config.toml
dataset = "photos with spoken descriptions (Open Images, Localized Narratives)"
text_encoder_activation = "swiglu"
text_encoder_fused_qkv = false
text_encoder_positions = "learned"
init = "kaiming_normal"
muon_scale = "original"
lr = 0.024
orthogonalizer = "newton_schulz_5"
ema_decay = 0.99
epochs = 20.4
final_lr_fraction = 0
Rows from block 7 of the text encoder, named by matrix and row number. Rows with one number belong to one attention dimension. Each number is 128 + 32 x the weight over its row's rms, rounded and kept within 0 to 255. All counts start at 0. Numbers have three digits each. After the name is the row's rms in percent of the matrix's.
# q: attention query (text_encoder.blocks.7.attn.q.weight, 128x128), inputs 0-127
# k: attention key (text_encoder.blocks.7.attn.k.weight, 128x128), inputs 0-127
q.9 165:159161131123069132129117204069255142139134083109116131127104126133105160129017179127136044144134124132129120116129157146125180148124052145126125139200129128130217142153151128114152122127128108128131084076127128120118144172155084091120107101131096127136122188108113095132129068129124127128132129089178128139114127133134072129166126132128140152127138129148122121128142149107041119088137
k.9 167:016090131129130168120086111129128118116124124159128130084058128144093124171136042152126117106156129124127100109142139119142126052136161072131126124129065118126100159135135176108128190128136128137104127181128144129124129125119127131127128105116148128117132122128185118127071125077140128129120133128118169126139126146143100185131173127126143128128126127158133128255169143159126255115155
q.10 038:128073127116129129128128140063134128104156105116130113133151130128096124141132128065128125128134127125130134090128125147135120117128131074201097154128057197130126073128128217127121128128129097085128133130130125124102127106131130141132127114129014130149191134099183139127127147119130133180124128131122157129135001110098128126100133137135255097128136124118125156119128110149064131128157
k.10 039:024129128153084129156129128157036136129162138128128150130130126128125128163128125147129126127128220156128228129055125128127132149125129068116143051144127150115121128129145109119122131128070069125127131127138132127111017131128119129064115128128174127129128128142126154116128078157128133132128121128097053132166121108113137146030137015129129128132129058123131131124128129126138115115128
q.11 082:208153127123120128170107158121151115125080125129071114136146145152149046069094124198147127160124142142195125135149149188111130127136128086161136010141133157171164070118128143106096102115117093128128086130113132084116118131126116128096117167115032134141084154135119100127121164113104084172123106127148130140129141131130128134129116137135128160207123174114109136142170223130129039138125
k.11 084:089130136142175123117127129127137057165091130126111128133120127117173126134133132134076062128154144046096088132203102120129143119129141129118153126161128124140120170156140128122090088080237156099109129091111136145116113127018129126126130129155118121087138129067125133132078128120109105137167091203124128147088130151119141029121205135098133150111131127143132132242141135115101146119127
q.12 093:038157160113128129129117064154206111125128128131149117116157131083168128177113162135129128126103150126123156138115179148125126102162129127142110070128124131008095081143119135128028167097159121159128128051141129128110158149115117124139128133121175131120124131126128115111177142130123129174082103117103126128147128255125157068128121150094122127097138158100118104132137027125128144120113
k.12 111:115123145172128126150128130121120132107138131156156131109125144114130210118109095153055127128212128204123119133136147129125169108150129073096127086102144074121191120127147133126159143118132047104134130112115115166117126134127124134134130129128128128187123036127128129131134133128144122120128066196113110143137130128255108113107109134125113121148132129082126000132129118151122120185127
q.13 090:126135136187128134117125122129130121145112072131128181181131135051132128093142144127128127166158134131117147077113126149148088137120140062144122121129125128120132127133128136255139095087081125089150128119132088149131071130127173083075135151129124143121127126119162123071043171149107127127129108092128098122094122129138088168152128134132248128139128117129127105095018142086070128124192
k.13 092:130090156125132099170145132121110127194126128129128194118128128112132169165132158145130093108129187059147131142073124157130129117129128166105148082099119255111130123144096126120148145126074125131127184196156117070128127162175127142128000128134141128094124138151138128137138138130127122128123130233136128138130142167130152105129167128062155123171133128127121132144115161165173097129128
q.14 150:146172130135127126135128137156228136123156129057131157184159126124105091130121155143152126171100095156136151132129120133143100127130124018147130000127127127126134122102132129117125071170085143185071120091127119123184119122144139128087128133126127141127193118054109129157163138131129129150159125181112127125112134117133128005140140176118128127117152131124111128125195122182123100130132
k.14 145:151030103157137131120131053123137130105103207129211114035128142083141137141147084132157150142182136119128091125123121133128166118126058127076129128181132128126125140125106109133131138141130126135110104106110126142087111132050124130171076129129128119115136129129115127155118123143036065135241127131128063125143126117128127126130144073147145123132060120126209120129130128152167128181129
q.15 074:155128137127164120154132189133128115141131109185132131132139190122126166186086136055171136144128126163140129129135135091201127146128137017125128200134102116125104145134127083132131165124117157129105167131124101124134128156135106103063131126196132048142121120097178017095128133097126103128137126149144192100132130124116128105169129121070109090121133127149131125156089131116009159140135
k.15 070:135116124190129128128130076127078129132147139093130131081130078045125178130122154131166104107090150128133175054128119135113156137136121097126119129122132131108169113123132128128151191170130114164150117121125129000129065137113127104135101095108120124127095124128127130123088123072111113128121151110101255120077106120136135255120141126138128128144133095138137130133128140181132128071142
q.16 067:083147121160183131105109144135119155123032126126100134117099182128119162128170088138137151128115130120122116140119183129100130128117171134067137032201160118125097124090117144094120132130094123157049128124132118147201116131109106126136127158137140127097050126169070135142121168096130135122130088071127052152191126096132127116133101176099038167122133159089133065129130114056128127129128
k.16 072:143121127128255197131130196128133119145126150192111119158141125138138135128105200057129160133167075121187100163129121127120122123127118109119118134183127135144173124113129113213119150122255114104125147136125111135135160132119147127187152092094135111098164126111151125174213125114117155126150127147129125117132150144162118128127132154138102124103134139140138121123132069175100128134129
q.17 124:151139117125148124123130133128111130108210174108127133103141033124128077097090128140134111055080129063124167087112113123131130166121131129119128146012153118114070116123132121126145138126135124115145095130124125122132132129069125027121153140128135096145125060167128131141085128127174128130128127128165131128056126082128172121133131168143131152125148112108127126090000138127153109074128
k.17 110:127128126094128120127129020168123128164146049125139015206188107108128157140129133138087137136120152128141136161156053120118090159152127145154129148066106128129092128117075226143131136145102127129126134124120138116172126137129128151129120095122111128097130133059124126179105053145129152129138143121126084128121125135132141115138106088105131029128125128085128125171130140079112218129141
q.18 054:148130170130133127129138187129048127128111146118122123128128129158132113126146125103127128154122130116135127124125149070132138128162127120143128178126000154121128146130124124115156128125157141121128128119124097131128127117145100129113134118128111128147124105125163105130181126127081127128134099127178126128119128123113255122128158109088133129129028108132134122129096123128127170158137
k.18 048:100119151249069139173128135155124130121093128075126127138135115134118129116116151154154127128128133128128142104203142167128132255144133124115175123111128128134130131110110127128157122133106105158106108139112138133132093126128157098128088128129123127136074130126136131115103084128129138132130134002140131255059116154139086110116138128123103127105127072152116125113136060128077163124133
q.19 087:128128152144128197084145144148107080122126142127118129128129109130127128117088156133175094064126083135128127132117125124128208133133120133127174130132125119103121127198131140136126212144112133134133111142106128155135133103126116154168154127156194126128128000122054132135070120130120141119164142129119129113049102129196123152165207121085190066140116160126189132123100132150120086115132
k.19 084:163145121104141110159128024131134139170132051125149128072131128172162188045172104134166174127128129128138134080128136123110105124091126117184143153149090127168117122129093168131119118110145156134111117215128167134137156101128123134131080174102116129112092161137129125107130128045129076081038149166182082128176130130126123121138128131123128037125107093145067114143128125131114142062153
q.20 113:110132128132127114112115128127129141123151133129128128136118158207129130138104125131179128138255088119128116125060119114127129143106108139130187134192126112146128115201128133126169130051135130128128133255190127128131123127128132132127141116108129136136187110133132090126133128096125112073130181128128113133134176123150075185136168143105101176141138128093111122091159128131113117173045
k.20 116:128129128118146135128129132127135151125125110157130090118130161149105160126123128142154088127075122131127139127132134122156109090102100130079087160127117135104127135151171128127099131142131150128132135130081189130129130074124133127130100128112105118180203240128155118126112255118135097134167128107118158124130122177125146157136124130065144112097154127130128190091124119130141198068126
q.21 140:114080079128127113102130093078081130108151251096088129122137141109127136107130111129133162230153128130129128168130137117134143127131123135120163080091135122133129128128208157064128159141131145127132150026130180070118129128068120166123130125134126128112113138128100128187117114133134110115130130176216231156167162108141124157039120130127127106122110108125091134166124128127152122102134
k.21 153:132134135117097129120134128149117137126146150126208116127119152143217000128117155078130129124126127130124128128136107113181109124122106125132109096135130124130138116125143111163131124127124128143153137082128104116128134118105133119131130146118114131109158073045132141128196117129113147128127136131128128121124135220159129114133136136186132122117128129214128136099179130032131047114129
q.22 066:117128126225120232128161128126145146126145132129130128127125128014129177135121128128128157133125130089128165110123121130141145129128108119128070112079142121110128144132135127132076131112128026000129153104143119128199134109078129096122110176105152138128153122220147128115119206133162126170105141154129109122129121119156113126128129127094076122128141128130141128128054128139110134100148
k.22 064:124111125144150133146113044084081132134162144124128115097128143090171250158131115118107142114001128119220128144125127136128116128184107103193128129131128119117143061125135129137128180155127123134147127126129127123149156128172172148138125085188119142057148180140129130128127115207211142122110154142128133123128178129149103107100088112078159140123175122096134093167137128128098100128126
q.23 088:117129192143174063144124114076129155130138042128179121161117116129133049140159129065154143117120159108130125217102128118191152139102120126126134057117115141128128125124128128188108111130127128173025127110059126173129129142083127132132205131130103122118059097115137130131139206137128126190130131134154149118094142131111136124128047131150081127109110129093115128106191127185128135115132
k.23 095:100145129126116059128189084116124179159122209185062005131136108020125148128112102108152122158214127143129132107134135195137128128124130164086128128131150130141147151128128149137120137127128128140128124128160127127129129140129126100128125000076131032133105141124073149164150133139143080128140102150088087130118133123118120105136100123177115123130076128107127142129138123116100111137127
q.24 109:143127132117123098138125123149134128059121078127084154118144164128135120153132122119139157144121144121126124125152128129134128123127181111105138119126126127210123125159085137134129134118129117126138129127160128124118142146123040154146074127136127131057127144125177000131202122128188102145161115125125127131119170128128128128131124125120079186129152216125089141130128005124158135134094
k.24 101:126111126128132138129062149131129126109124203114063135130132191101133124109126143088139003132076126129120125104125138201104154082128140128128083121097121104043158129128118125129118205128130121139130124122127139125153128221076128127030183089124108106184128124090130115128187161118062127147126093100126072121128129149139129129100153151126097128073131142127136064130080122125125167128104
q.25 127:121138115089149111128125125137130128062128155128073134114131129131153127137124188128141099255125181166110111136128096126165129150170128141128130189093125087113012140131165112174112124103128131131134148138157127132121127115099131084097191128128126142166090130093117130095196049137129121086144126128126128129127138230206126084087111128135095147120162110157109127151151127135136108223127
k.25 128:192121130136000117121130126128121049138124105128125099091065128139066124127128051124125126128115143065110101127139128142122122120118125111129129084067130025119128126127129128172130165147129128131186116108108147119128140119125121129132090129128087084223069106129149128128129142129128134133150125137145117122119086126177214251133085128121122116122130154139129176113129079100128131155124
q.26 036:127128132133120110207155147140128255138127127133122133123126152121151121150137134152130190146136122128152135128120081105125126128113129128127162041128129039128125170126140123129116199127127129101116117128128127127123111116255150132128082126012177129129126128150134127119196124122157110128127128200129127244127128135129128128128128115090132119092129132128129127129126125128166128125122
k.26 033:126151123136124134128129093117130130110117128094133120129133165040134130118117126180199127126122082118126126124128130061131113138131138128127097128116128092139168130133098120139126202129122187129129096065131039132127147129124207127151127131119117182119128093135102108139187255127132132154130129051128128126106130140153012130136159145129129197147128131092166126119129177122139122137122
q.27 072:075149120116189101127044134129151026131156115150200116121122132119116129097076196189113104128119174120098128155128137125126129132094119153158130123122142108196126140173128156121120086104139113255095146127128128105119170086125129137128120118131132207043122188138132127134134126078097124165113151138123119093133130128127132214107107075173128128127122105138125152128102128172122123095144
k.27 075:160177156121134128134097129112146127120127059111129091127117120116117012110102134140123128130202129071105129132129134219113140043149107149162101129128160124132130117131133111036143110127089041128203110106114127143145112126112152126115136127129178094133153155128128167126101143099121093111086130191128110121192128128237142103112105118140130134077133127146132128137204126068128151126126
q.28 108:128064129078115055164056128170174115136124178082197160144132129131162128125129137118117169115176121164128135040123122128118085125096131090145184133187160116115108130129139082138132129129182127142125124189112097127098128120156129069119104015128109095153166156142109138167129116128130060128045135141127130157140128162104131180155135059128122120137051151099178125115140129127124120162123
k.28 102:151150129091128148127117114165163113135131070158106176136147127158091127133126130200126128132188107120143119111156146130138173152122130141129173119128150127148133122130128128129139101130124224123073127078043128128140132114093139160182130139128156128130125107127126145113209232202118099229132151122129187112123101123124192154130145128147128129136144123128077113174104175157220206133120
q.29 127:134128127128105094128079125128141087128119250159127156122114124226176148178138106132126128128121061069116153138119140128135101124106148155132147194144227164128150133138089171128209122122170158128128130156174142147128137116131110130158131056128122097134074161179106096163086118126133115129131136173139129125173128153111161136103094131128027131190133135124099111128137126128149079132072
k.29 133:141149124077112169075114189112215136120000123127093130233128120126128125123181177124081117128122128128151128128126131186140158125143085079117128129128114126128134138128130120177125089131133133123092166120088153125132129115090104130131255119128128067153200119090137127122124146125118126128102120098128122128137124151086129137131147190129131105148128126112093153101128189106129162119090
q.30 116:128143132108111135128127093113130127127133195130084128108121114127194156128150121144127148154115133126137139127255048161149126127119117134128087106128105126102000128131130139158133147075102129151146134146125123097122106087139088132129153128143139126212107128127118128000129159126163127127131128181135115133117129178127126106128118152132123109133132177194075117084075110134146130157112
k.30 117:253128116130136115102148158121128128133124110104036158131133127129128126127134093128087124124130185095141136183107135127152124128095129074113127126032126033128134090118121153227128149126128068074145140038128128134117129120121127135134100131127025127130105115103126121126128128146129093138130127154127079128098129056127116166133111122105105128224124128118098128141125129079128137125162
q.31 068:149139128130127123135120161136127133129122223109036128129125129129132067104218118092145128124155127110127107127129122188104052134145128063147111146123064114104075165142255126138129128078120137110130126107159127134159195124128132114141133113121124137138135128127093128112125086129091131121075128131129019142111117180124147115120156125123131151068126130130128128060119142118165128138141
k.31 067:133126084187136123114122190119105128128099119126153149128109229127120126145125130139139140130132224041158112128151128128147142255130135124129138108120108128136129129125085157178127138113116129091120114152039128131151118128141142162136068141128085128128135128122178157142127162166129127138137119118129127107138131101131124144150130130031102141111128128128117103146139118125162095131115
q.32 104:123130114162129127102117057129145138143118129128127146133119117121120143125128129101129125104196110090121125097128183156103131204132132110128152115133148152223118130165128085135251134137174129169128162115107141135142128144098149129061130142122129131155169157119156168040115125027117143111116123080116090124120103092111126205116129108153130136131000138131130130113146129112111127091124
k.32 104:200125126050131110141107142128150147147154107128109131120132179128128145114052136102144065129153160124153154134128097129165127140109125153118084129132135208119104142074081119133122140094115133150114205168118210136125133000154127128149132149129125096074201140130222143114217083126150128125115126128130146132112135128144128119124152125129129138129147134137128109132139130134140130165132
q.33 064:141121126104127126122090111149168141106119122127128129129125122139177121129128120077088127122131131114146141143133149130123112093082062091125101128151165109115129149047188111118158213132237141133115121135142196095151126131220134082088143142111063139128109115190063253117126131055137128118120128129116117098132132125135129115133130157126129108158123072210117130149065124128128124133168
k.33 067:125128121119180128132128128138137096122143133157078125126128118078066130147110130125138132144136127128226162154130069082136162147078092132116131115125190129244127124121125127127130133114120119062129136127136139128159090115148109129144114130177127159074131098127128132163128136124136134099102126116101107149125155144115151226146117124113194195140128144128156132142136111037146125255169