python train.py --model="contrastive image-text model" --dataset="photos with spoken descriptions (Open Images, Localized Narratives)" --train_examples=101725 --image_size=64 --crop_scale_min=1 --horizontal_flip=true --translate=0.12 --tokenizer="word" --vocab_size=4585 --loss="softmax" --embed_dim=256 --encoder_arch="preact_resnet" --encoder_norm="groupnorm" --encoder_activation="hardswish" --encoder_weight_standardization=false --encoder_depths=[4, 7, 4] --encoder_kernel_size=3 --encoder_stem="single" --encoder_avg_pool_shortcut=false --encoder_dropout=0.05 --encoder_widths=[48, 80, 144] --text_encoder_causal=false --text_encoder_width=128 --text_encoder_layers=10 --text_encoder_norm="rmsnorm" --text_encoder_norm_position="pre" --text_encoder_activation="swiglu" --text_encoder_mlp_ratio=2 --text_encoder_head_dim=64 --text_encoder_fused_qkv=false --text_encoder_bias="none" --text_encoder_qk_norm=false --text_encoder_layer_scale_init=0.1 --text_encoder_parallel_block=false --text_encoder_inner_norm=false --text_encoder_positions="learned" --init="kaiming_normal" --residual_init="zero_last" --optimizer="muon" --muon_scale="original" --lr=0.024 --momentum=0.95 --nesterov=true --orthogonalizer="newton_schulz_5" --adamw_lr_other_params=0.0014 --l1_shrink=0.01 --cautious_weight_decay=true --ema_decay=0.99 --steps=8100 --batch_size=256 --epochs=20.4 --lr_schedule="cosine" --final_lr_fraction=0 --warmup_steps=400 --weight_decay=0.01 --adamw_weight_decay_other_params=0
Rows from block 7 of the text encoder, named by matrix and row number. Rows with one number belong to one attention dimension. Each number is 128 + 32 x the weight over its row's rms, rounded and kept within 0 to 255. All counts start at 0. Numbers have three digits each. After the name is the row's rms in percent of the matrix's.
# v: attention value (text_encoder.blocks.7.attn.v.weight, 128x128), inputs 0-127
# proj: attention output (text_encoder.blocks.7.attn.proj.weight, 128x128, transposed), outputs 0-127
v.7 030:128182133118133082204122103128117130255133128158124151142120161097182128132123128128126069152141129125133134132108159130127159098198093128129124176076127184126176222129109095129128130128130102068122128149111119129124128128092204168073125135137136148153151136025179127087120103128190134144035138112111135128101128127127113128128124131138143090133128124139125104151103124130101205138152
proj.7 026:084147184091115128126058130128127111131128116128128129128159146128128132128128128128128089127143128128152128131132128128153130188039128122122093128178255135128152128131128128161191121020143095128148094127121128132130158128128168126128224110139129128128128119128117128137047124128147217128128128150128123123128128138128220128112138124116168115128128123131128128232128128128128128128229
v.8 024:123134115148249077106135102096133111128182127128126129127073120125153109125129129164119062091139133103141150127182138108129158129103127117128128091139110128145067128132122116124129013138129129131124130186129114124127126118107126118126127130127117135195125194131127114092133169044153123090128104163160132130127128187128204128126128105128240125117127096157131129153128127128128125135255
proj.8 024:105130164244128128128130129128107164062128133131128128128149126128129124128128128129128117162123128136115138103129128128127092127147130102133147128130136202128225128170146128128096135084166059128129117151188128084114127131128128128128138091149126128128128189128176128088139185128129161128128128125127110134128128173128131128131135042118186129128128043122128128128128128255128125128128
v.10 058:216130155124209145118124129128115100099114109118127115127125092126131091131180128128130103175130131115129119198128132086110134129133127130025126131172128131183112094223117126132131127128128127153138161145110128129115127180161117103155109201115126143156128138117127136128070127048131128125115053208129185157096159137156115149143114124220193066140144149196135078126128139118118112095138
proj.10 053:178065143108111128102128128064131129123128128127128128128120140128125116128128128159128143240149128128133160188084128128130095137136144164068133128130145215128128128130128128128132108106071133128156022188115128091085170130128082128128108125088057128128128136128143128114092128128103157128128128137133128255128128004128121128124134122106129102128128046107128128111128128128128150128140
v.11 008:128128138128128128128140128128128128128106128128128128128128128127127160126255128128128128128128136127128128128128128128128128128153128128000128128041128126132126128128111130129128167140128128000129128128111128130128128128123242128138128128128128128128128000124134129156137124128128128120128129127128128128129128118128130150134128128128128128074128128130128128128129128128158128163128
proj.11 006:120129106128124128129128129128128128124128129126128128128128127128128128128128128128128128125128128000126128168097128128249127128089128119127128128127067121128128128128128128129189136126128241128106103129113128127133255128128121128128132128127128128128128032128124128052129128128128235128128128128128125223128128129128084128120128144022128128128128133160128128121128128129128128128128
v.12 189:146167129107128216131128104128132129128121091133129104128124179128182066134138130146135193129140127128128139162129129130176049114122154122123138171132128028152181101128120115116128194131110132112128129132139133129068055123138068113141113129201143128127128139221208129140130121105147128129137127090141134129130075082128130149128133122079141115128093150141128118255124100172104111133127
proj.12 179:125145134125114128160142129128128128148128111128128128128133090128130130128128128232128129128136128128116135084148128128125129127080128255075145128037128129128068128110114128132084099132115127128112104186132128131156125236128128128128126123096125128128128128128117128128140128128122173128128128161128120127128128002128126128129133108127138111128128137197128128121128128003128203128128
v.13 126:128128125089141131138128087129063049005128126112129082161117130145033144124148245124124140193135130166140127127087137122146120128126128137087125134131156129124196141152141148157128191136117172141129144140121162128154128107129128130129129127128131127082128101051211139125129128127136131139142096127154167128102127163129127176062122134137125130130088128067118119124113130128108024100082
proj.13 109:196215126113150128090085110152131141128128122122128128128127168128129113128128128127128182174168128128114127162155128153127128134128145137133130128152127130128128128128113128147129177122031143128131188132098128193128089215128139128128128133056046128128128144128132128037116108128155153128128128204125129223128128000128128128080134132130128125128128175067128128151128128111128155128105
v.15 227:124116143117068126247046118142123110120128076173183125168128191131067145183128114179129127000140119128128137129127129198127165108063128125126127130129125128128125126110122121124132125095128128131154140138129128142128125140130146128061177104132127129127200172101083128127119158132130119100128130128129172125126128201164124125176124134073113142137124060170128127123123129078126128135159
proj.15 226:129134132128083128147129128128128127152128128128128128128055184128039128128128128135128128157127128128153127118125128128135124165111148128158128128132129131128129128146119128121190149112255146128131129181128128156212128127128125128128133137086127128128128129128125128136107144128082087128128128078119128129128128255128126128130129127132136062128128144118128128143128128118128145128102
v.16 021:132144159129060194143123099142117129128043115136165128118124131102127131113132128055142161154129133103125114145101128133130115112123131127139132170144125127094171106123128136131128162145137128128194080139118132128121000128149123136134121255132128136106135151114060145198139129145121149127111145126127126132087113126128128130128128140145071126135148128138128118128125126049097130121062
proj.16 023:164140136091049128128126137120128102144128128128128128128124137128123124128128128181128154129133128128129113167124128128135110135093128255115125128134149153128000128128130128115125110144126128128128074122058128131128110127128141128128129165132093128128128080128125128165133087128132128128128128128131127149128128054128125128134128162149115109128128153138128128128128128000128141128128
v.17 217:123128130128128077123128130129128126000129128128134129127175128162255124132183136134128126151081130128127147102131127113129139129187127123128128117124123125128128141128117255126104048176143129128143128206120128145135113119129118119121121124126122130131124165141163132127130144135114127128128142133112096123135129128129129134128127129140083128128128135134120128127110129128176130204130
proj.17 238:125096097128111128127167168128128115128128128128128128128135157128255128128128128109128128232118128128135130121118128128129122128119128131043142128176143132128188128166091128132105121152106128128127124087124128122124125123128128128128109111107133128128128128128127128142148129128128129128128128131128130129128128156128128128121128130129128108128128128128128128147128128139128187128143
v.22 139:154096128128146124198109003124129133108136139127146149161136128158141157093122113128127120183130158231122127128131157121127142130163128125128119117136128128129130124159255178129132084126128128128087126141133128165154138038129127169129139142127154126128125113044163135108126150128128129128161126083149135084132128153121122127130190135134131120122121116089128109128133130143110073192147
proj.22 127:149141133129127128105093129145128129110128131133134128128137243128167122128128128117128127135162128128173128100230128128079136128129127107076116128047128112128147128164074128174017147051135128128100189114116128131228130129128112128128147128128049128128128127128127128125143129128172161128128128129130112191128128118128125128131125145109087095128128095074128128236128128147128237128128
v.24 038:143049122124128120056123144128124124092217081164130102153132120255071120122144134131089121119149107111128055105120087164136255122131130133138130124126129129118089058093133131114156131129132120120118131107107124140117132155160128129071128138099094126121118130140120179125134138130132137096125128159196197137128132141156138101126149127189150129136128120142130140138109134124186139126136
proj.24 032:209108184128118128087138079129133109136128129126128124128155131128195128128128128133128132153136128118112128036087128128129118092136128070126129128064127135128244128136130128062157132087115137128130194120175128124180147129128155128128113128121131128128128123128128128106137124128157000128128128129130151127128128224128101128186149130103147050128128145137128128110128128255128180128113
v.27 199:147129130125116130137127122127126134227128113181128121114215131132159129213112153119115043111127129128125127162125128154128093128162127156134133129132017128128132128128131125116128032128104128119146125128127132131126128016112101190128138128130215130137135116040077170110127132103132127130137128111128129124128128125130122129179124107151128114129095133188126132000106128133122154119128
proj.27 239:126098137128129128138118127128128125137128128127128128128125068128129132128128128117128129128142128128155129128141128128140116129128128130101136128148146128128138128101107128133090166144153127128129128039128128121144128000128135128128127121126121128128128128128119128148130125128128128128128128128128131144128128128128128128128130128128128128128128143126128128128128128080128216128116
v.28 208:144136155122129125147125131126123124053127125098140080136159134152129131125129045032115189091197068151131128173131113188152184128127092130128132126064083140162228122129128106109133074215130123145128128130133129127126129128126216131121113124128129138120127127158092132132129129134161128166115128124120132129129141129124130011121057115087128132128212120125128203127102129145154122121128
proj.28 202:131096131134130128255064128128128135128128128127128128128021170128211130128128128156128128111180128129052127130063128128132160156155128088126156128226129114128129128128128128194178105125019116128082146000140128098136148132128140128128131158133116128128128129128101128131126128128112136128128128126128117131128128149128143128138097120128136136128128121137128128233128128122128159128162
v.29 135:107149162074125091103041147133128112129149108129114134150134128123123124135078144017139095167130127085124126137156134112152185168142085152127128141070128129126110132127129075132166122159116124126120105089143126129117231128188152117106102128107131135165131147136141224012120123128141126150127144139126224131104134128128119131118149161234121043127128127128140108131126116151141129131131
proj.29 123:127152232072123129093123136127128128128128130128128128128083118128145137128128128095128123130159128127097134128142128128141095129106128117132092128138161129128210128128124128154132164064000186128118128127137128148106128114128128128128142130122056128128128135128117128131087128128104122128128128126128112077128128128128134128115140129120116059128128166137128128127128128179128131128255
v.31 160:048128131114169128094154128143143020129128168128128075235128133055128092132184150080071128134124085148128149094128138128124125125206129120129113118120104127112145123072126128128118151129139133132079104155130128125125133197127136117113148129129128098131154004129135126099164141118122103083138153127142150126130128177143175120082157128132142146118114132130128128126102133239164164126196
proj.31 141:063225137136135128116151128113128127129128127128128128128152131128184125128128128111128128100131128128088126129128128128129162123173128120108120128255138124128158128144054128180235166115126120128105154112241128123136100182128132128128130165119103128128128128128102128161122128128126199128128128227099154111128128123128141128132128094127170194128128195143128128129128128217128129128128
v.32 105:119172134103121171138127126142123124088128044108120168143147128128129135127127146110129109133128131141128129193048138126128089130129146140117128178126151128140210158127046125129128161177136122143133129060127129118128128129125131134127141128126164129129133146116126146169102013120125135131063164088116128126092119067120113128145198127122051099128121132145157114168008122023091133176128
proj.32 096:147136127134110128102150130122131137122128128128128128128172098128136117128128128135128115144124128129129128142125128128199130157000128229114074128120182142128047128091125128124204130102137137128103025150057128089128108125128108128128120143130170128128128130128091128079129098128134125128128128129128119128128128105128137128126128135108124127128128133125128128163128128000128124128175
v.35 018:046128076001112125125126153093130128129154128123116125128125128127116128121124125133127137114112128155129128128128133255231129084130128128173147174129129123128132130112129139100128129128127133118125096113128123003129122140125128135133128128132196130083126047123121125128146128120132142223125145126054119129122128088128099128144128096113087130132114135121126172172129026128121123127123
proj.35 019:141113118116202128127128158107029133136128110118128128128107130128128146128128128129128128027128128130128125131128128128173128104087128133146099128211120003128106128138141128117123105099131129128122128116182128123128105090128128128128120128135255128128128140128124128130128156128108167128128128150128122120128128062128128128161121096121135148128128219201128128128128128046128086128124
v.36 014:124127181125128129255109125154123129232128129128129129129139141129127111129127125093128130153128126128110128128156124128129127118121126179128128128130128252106128128132255132145128129144130128129128106137124128128130128128128127205081126136128128129124127128128128080132129130132129127137047124121128127134124124129122129129128221128131128126128145118115128126128129173126130129151136
proj.36 010:128133255155128128128128128129115136129128127129128128128128143128128114128128128121128128128164128128131096115179128128116131128127128127127106128128132166128112128126184128126128116128127133128128222106099128140128131128128133128128255128191106128128128121128108128255127123128161108128128128128129136094128128164128128128128131239130127128128128127126128128229128128126128128128128
v.37 135:158130140129127102195129138129135090056141106205114108112129144167255081133140100133146129124154099079139130112129119127144128127123139156125125178128131127121122124130150129138129100140132144177211157116121107128138113132234128131128117113118128153116127127249163130130129166079154128084127128131128136141125131139116133167142231142133126118128126086122139129212108117119128107130129
proj.37 136:127131255133106128161180128133119120142128128133128128128105132128255122128128128160128128215135128128137128091136128128137006120147128216064179128111128108128118128090187128123127093127131137128127128136129128124124128248128130128128150127135106128128128130128120128129123128128109112128128128177124131139128128139128120128148125119130124140128128130126128128144128128130128193128126
v.38 060:133123131082137104255150141125138143105186138192135139130130134236125142110141106188128133135128137171125113137142110191129150097127129121134157164131138120125121128159139146126130162128112126086129132133128108123200164131106061186111134131111152131000119056122197125122125130130132148134085121116077127160127132134056113065131113135103134153119128137100158125107139142129130118183122
proj.38 047:131078132098158128146126115133117115108128124126128128128157193128230140128128128132128128100112128128200128127103128128128129114092127093136128128108032001128110128066100128094125109019148110128149156101120128081163159134128132128128148100106159128128128108128137128158135128128169099128128128132127123201128128173128141129055132130151128140128128127055128128249128128138128161128040
v.39 196:123089128126115215079099123129119127106123145117132136132125129226050132126039137121123128129124159121130128153127129134123125146115103114109139108183089083128121099126131142128169135123131128172121152128128119143123131061124157131251129130129126130122124128128125255077127128148127094116129132127130116127139129148124096044133000128130128127137125129056128125102118131121129125129105
proj.39 200:198112127128142128137050126128128111128128128129128128128125169128000125128128128129128128084174128128128128168101128128034126080064125107194125128006110114128131128128036128131073156188001135128096134128095128081156098104128124128128042178076103128128128133128132128123127129128129124128128128078127125135128128136128128128122125130131127070128128123117128128153128128120128139128128
v.40 054:111137115091128122003140216105129115153138200135168062074134145040161024138068174079127134117133081075123163125131137084133112125120138140146128136133127125113136121126066129128136103157127132228129089107124096130128110128129119121134149134139097129103129128191115151127133129117087088144128168141101187126113126136127216128118189120133109101127136145135138128175141114139117113127140
proj.40 044:064138136053121128129196126058047138120128158129128128128113035128130138128128128125128108152174128151057162130131128128170129081141133241158117128124164161128128128164136128116148118104117133128086110128161128139085097128128124128128110133129119128128128156128161128213173130128073128128128128166138126101128128127128141128129120082128143128128128148255128128049128128142128113128130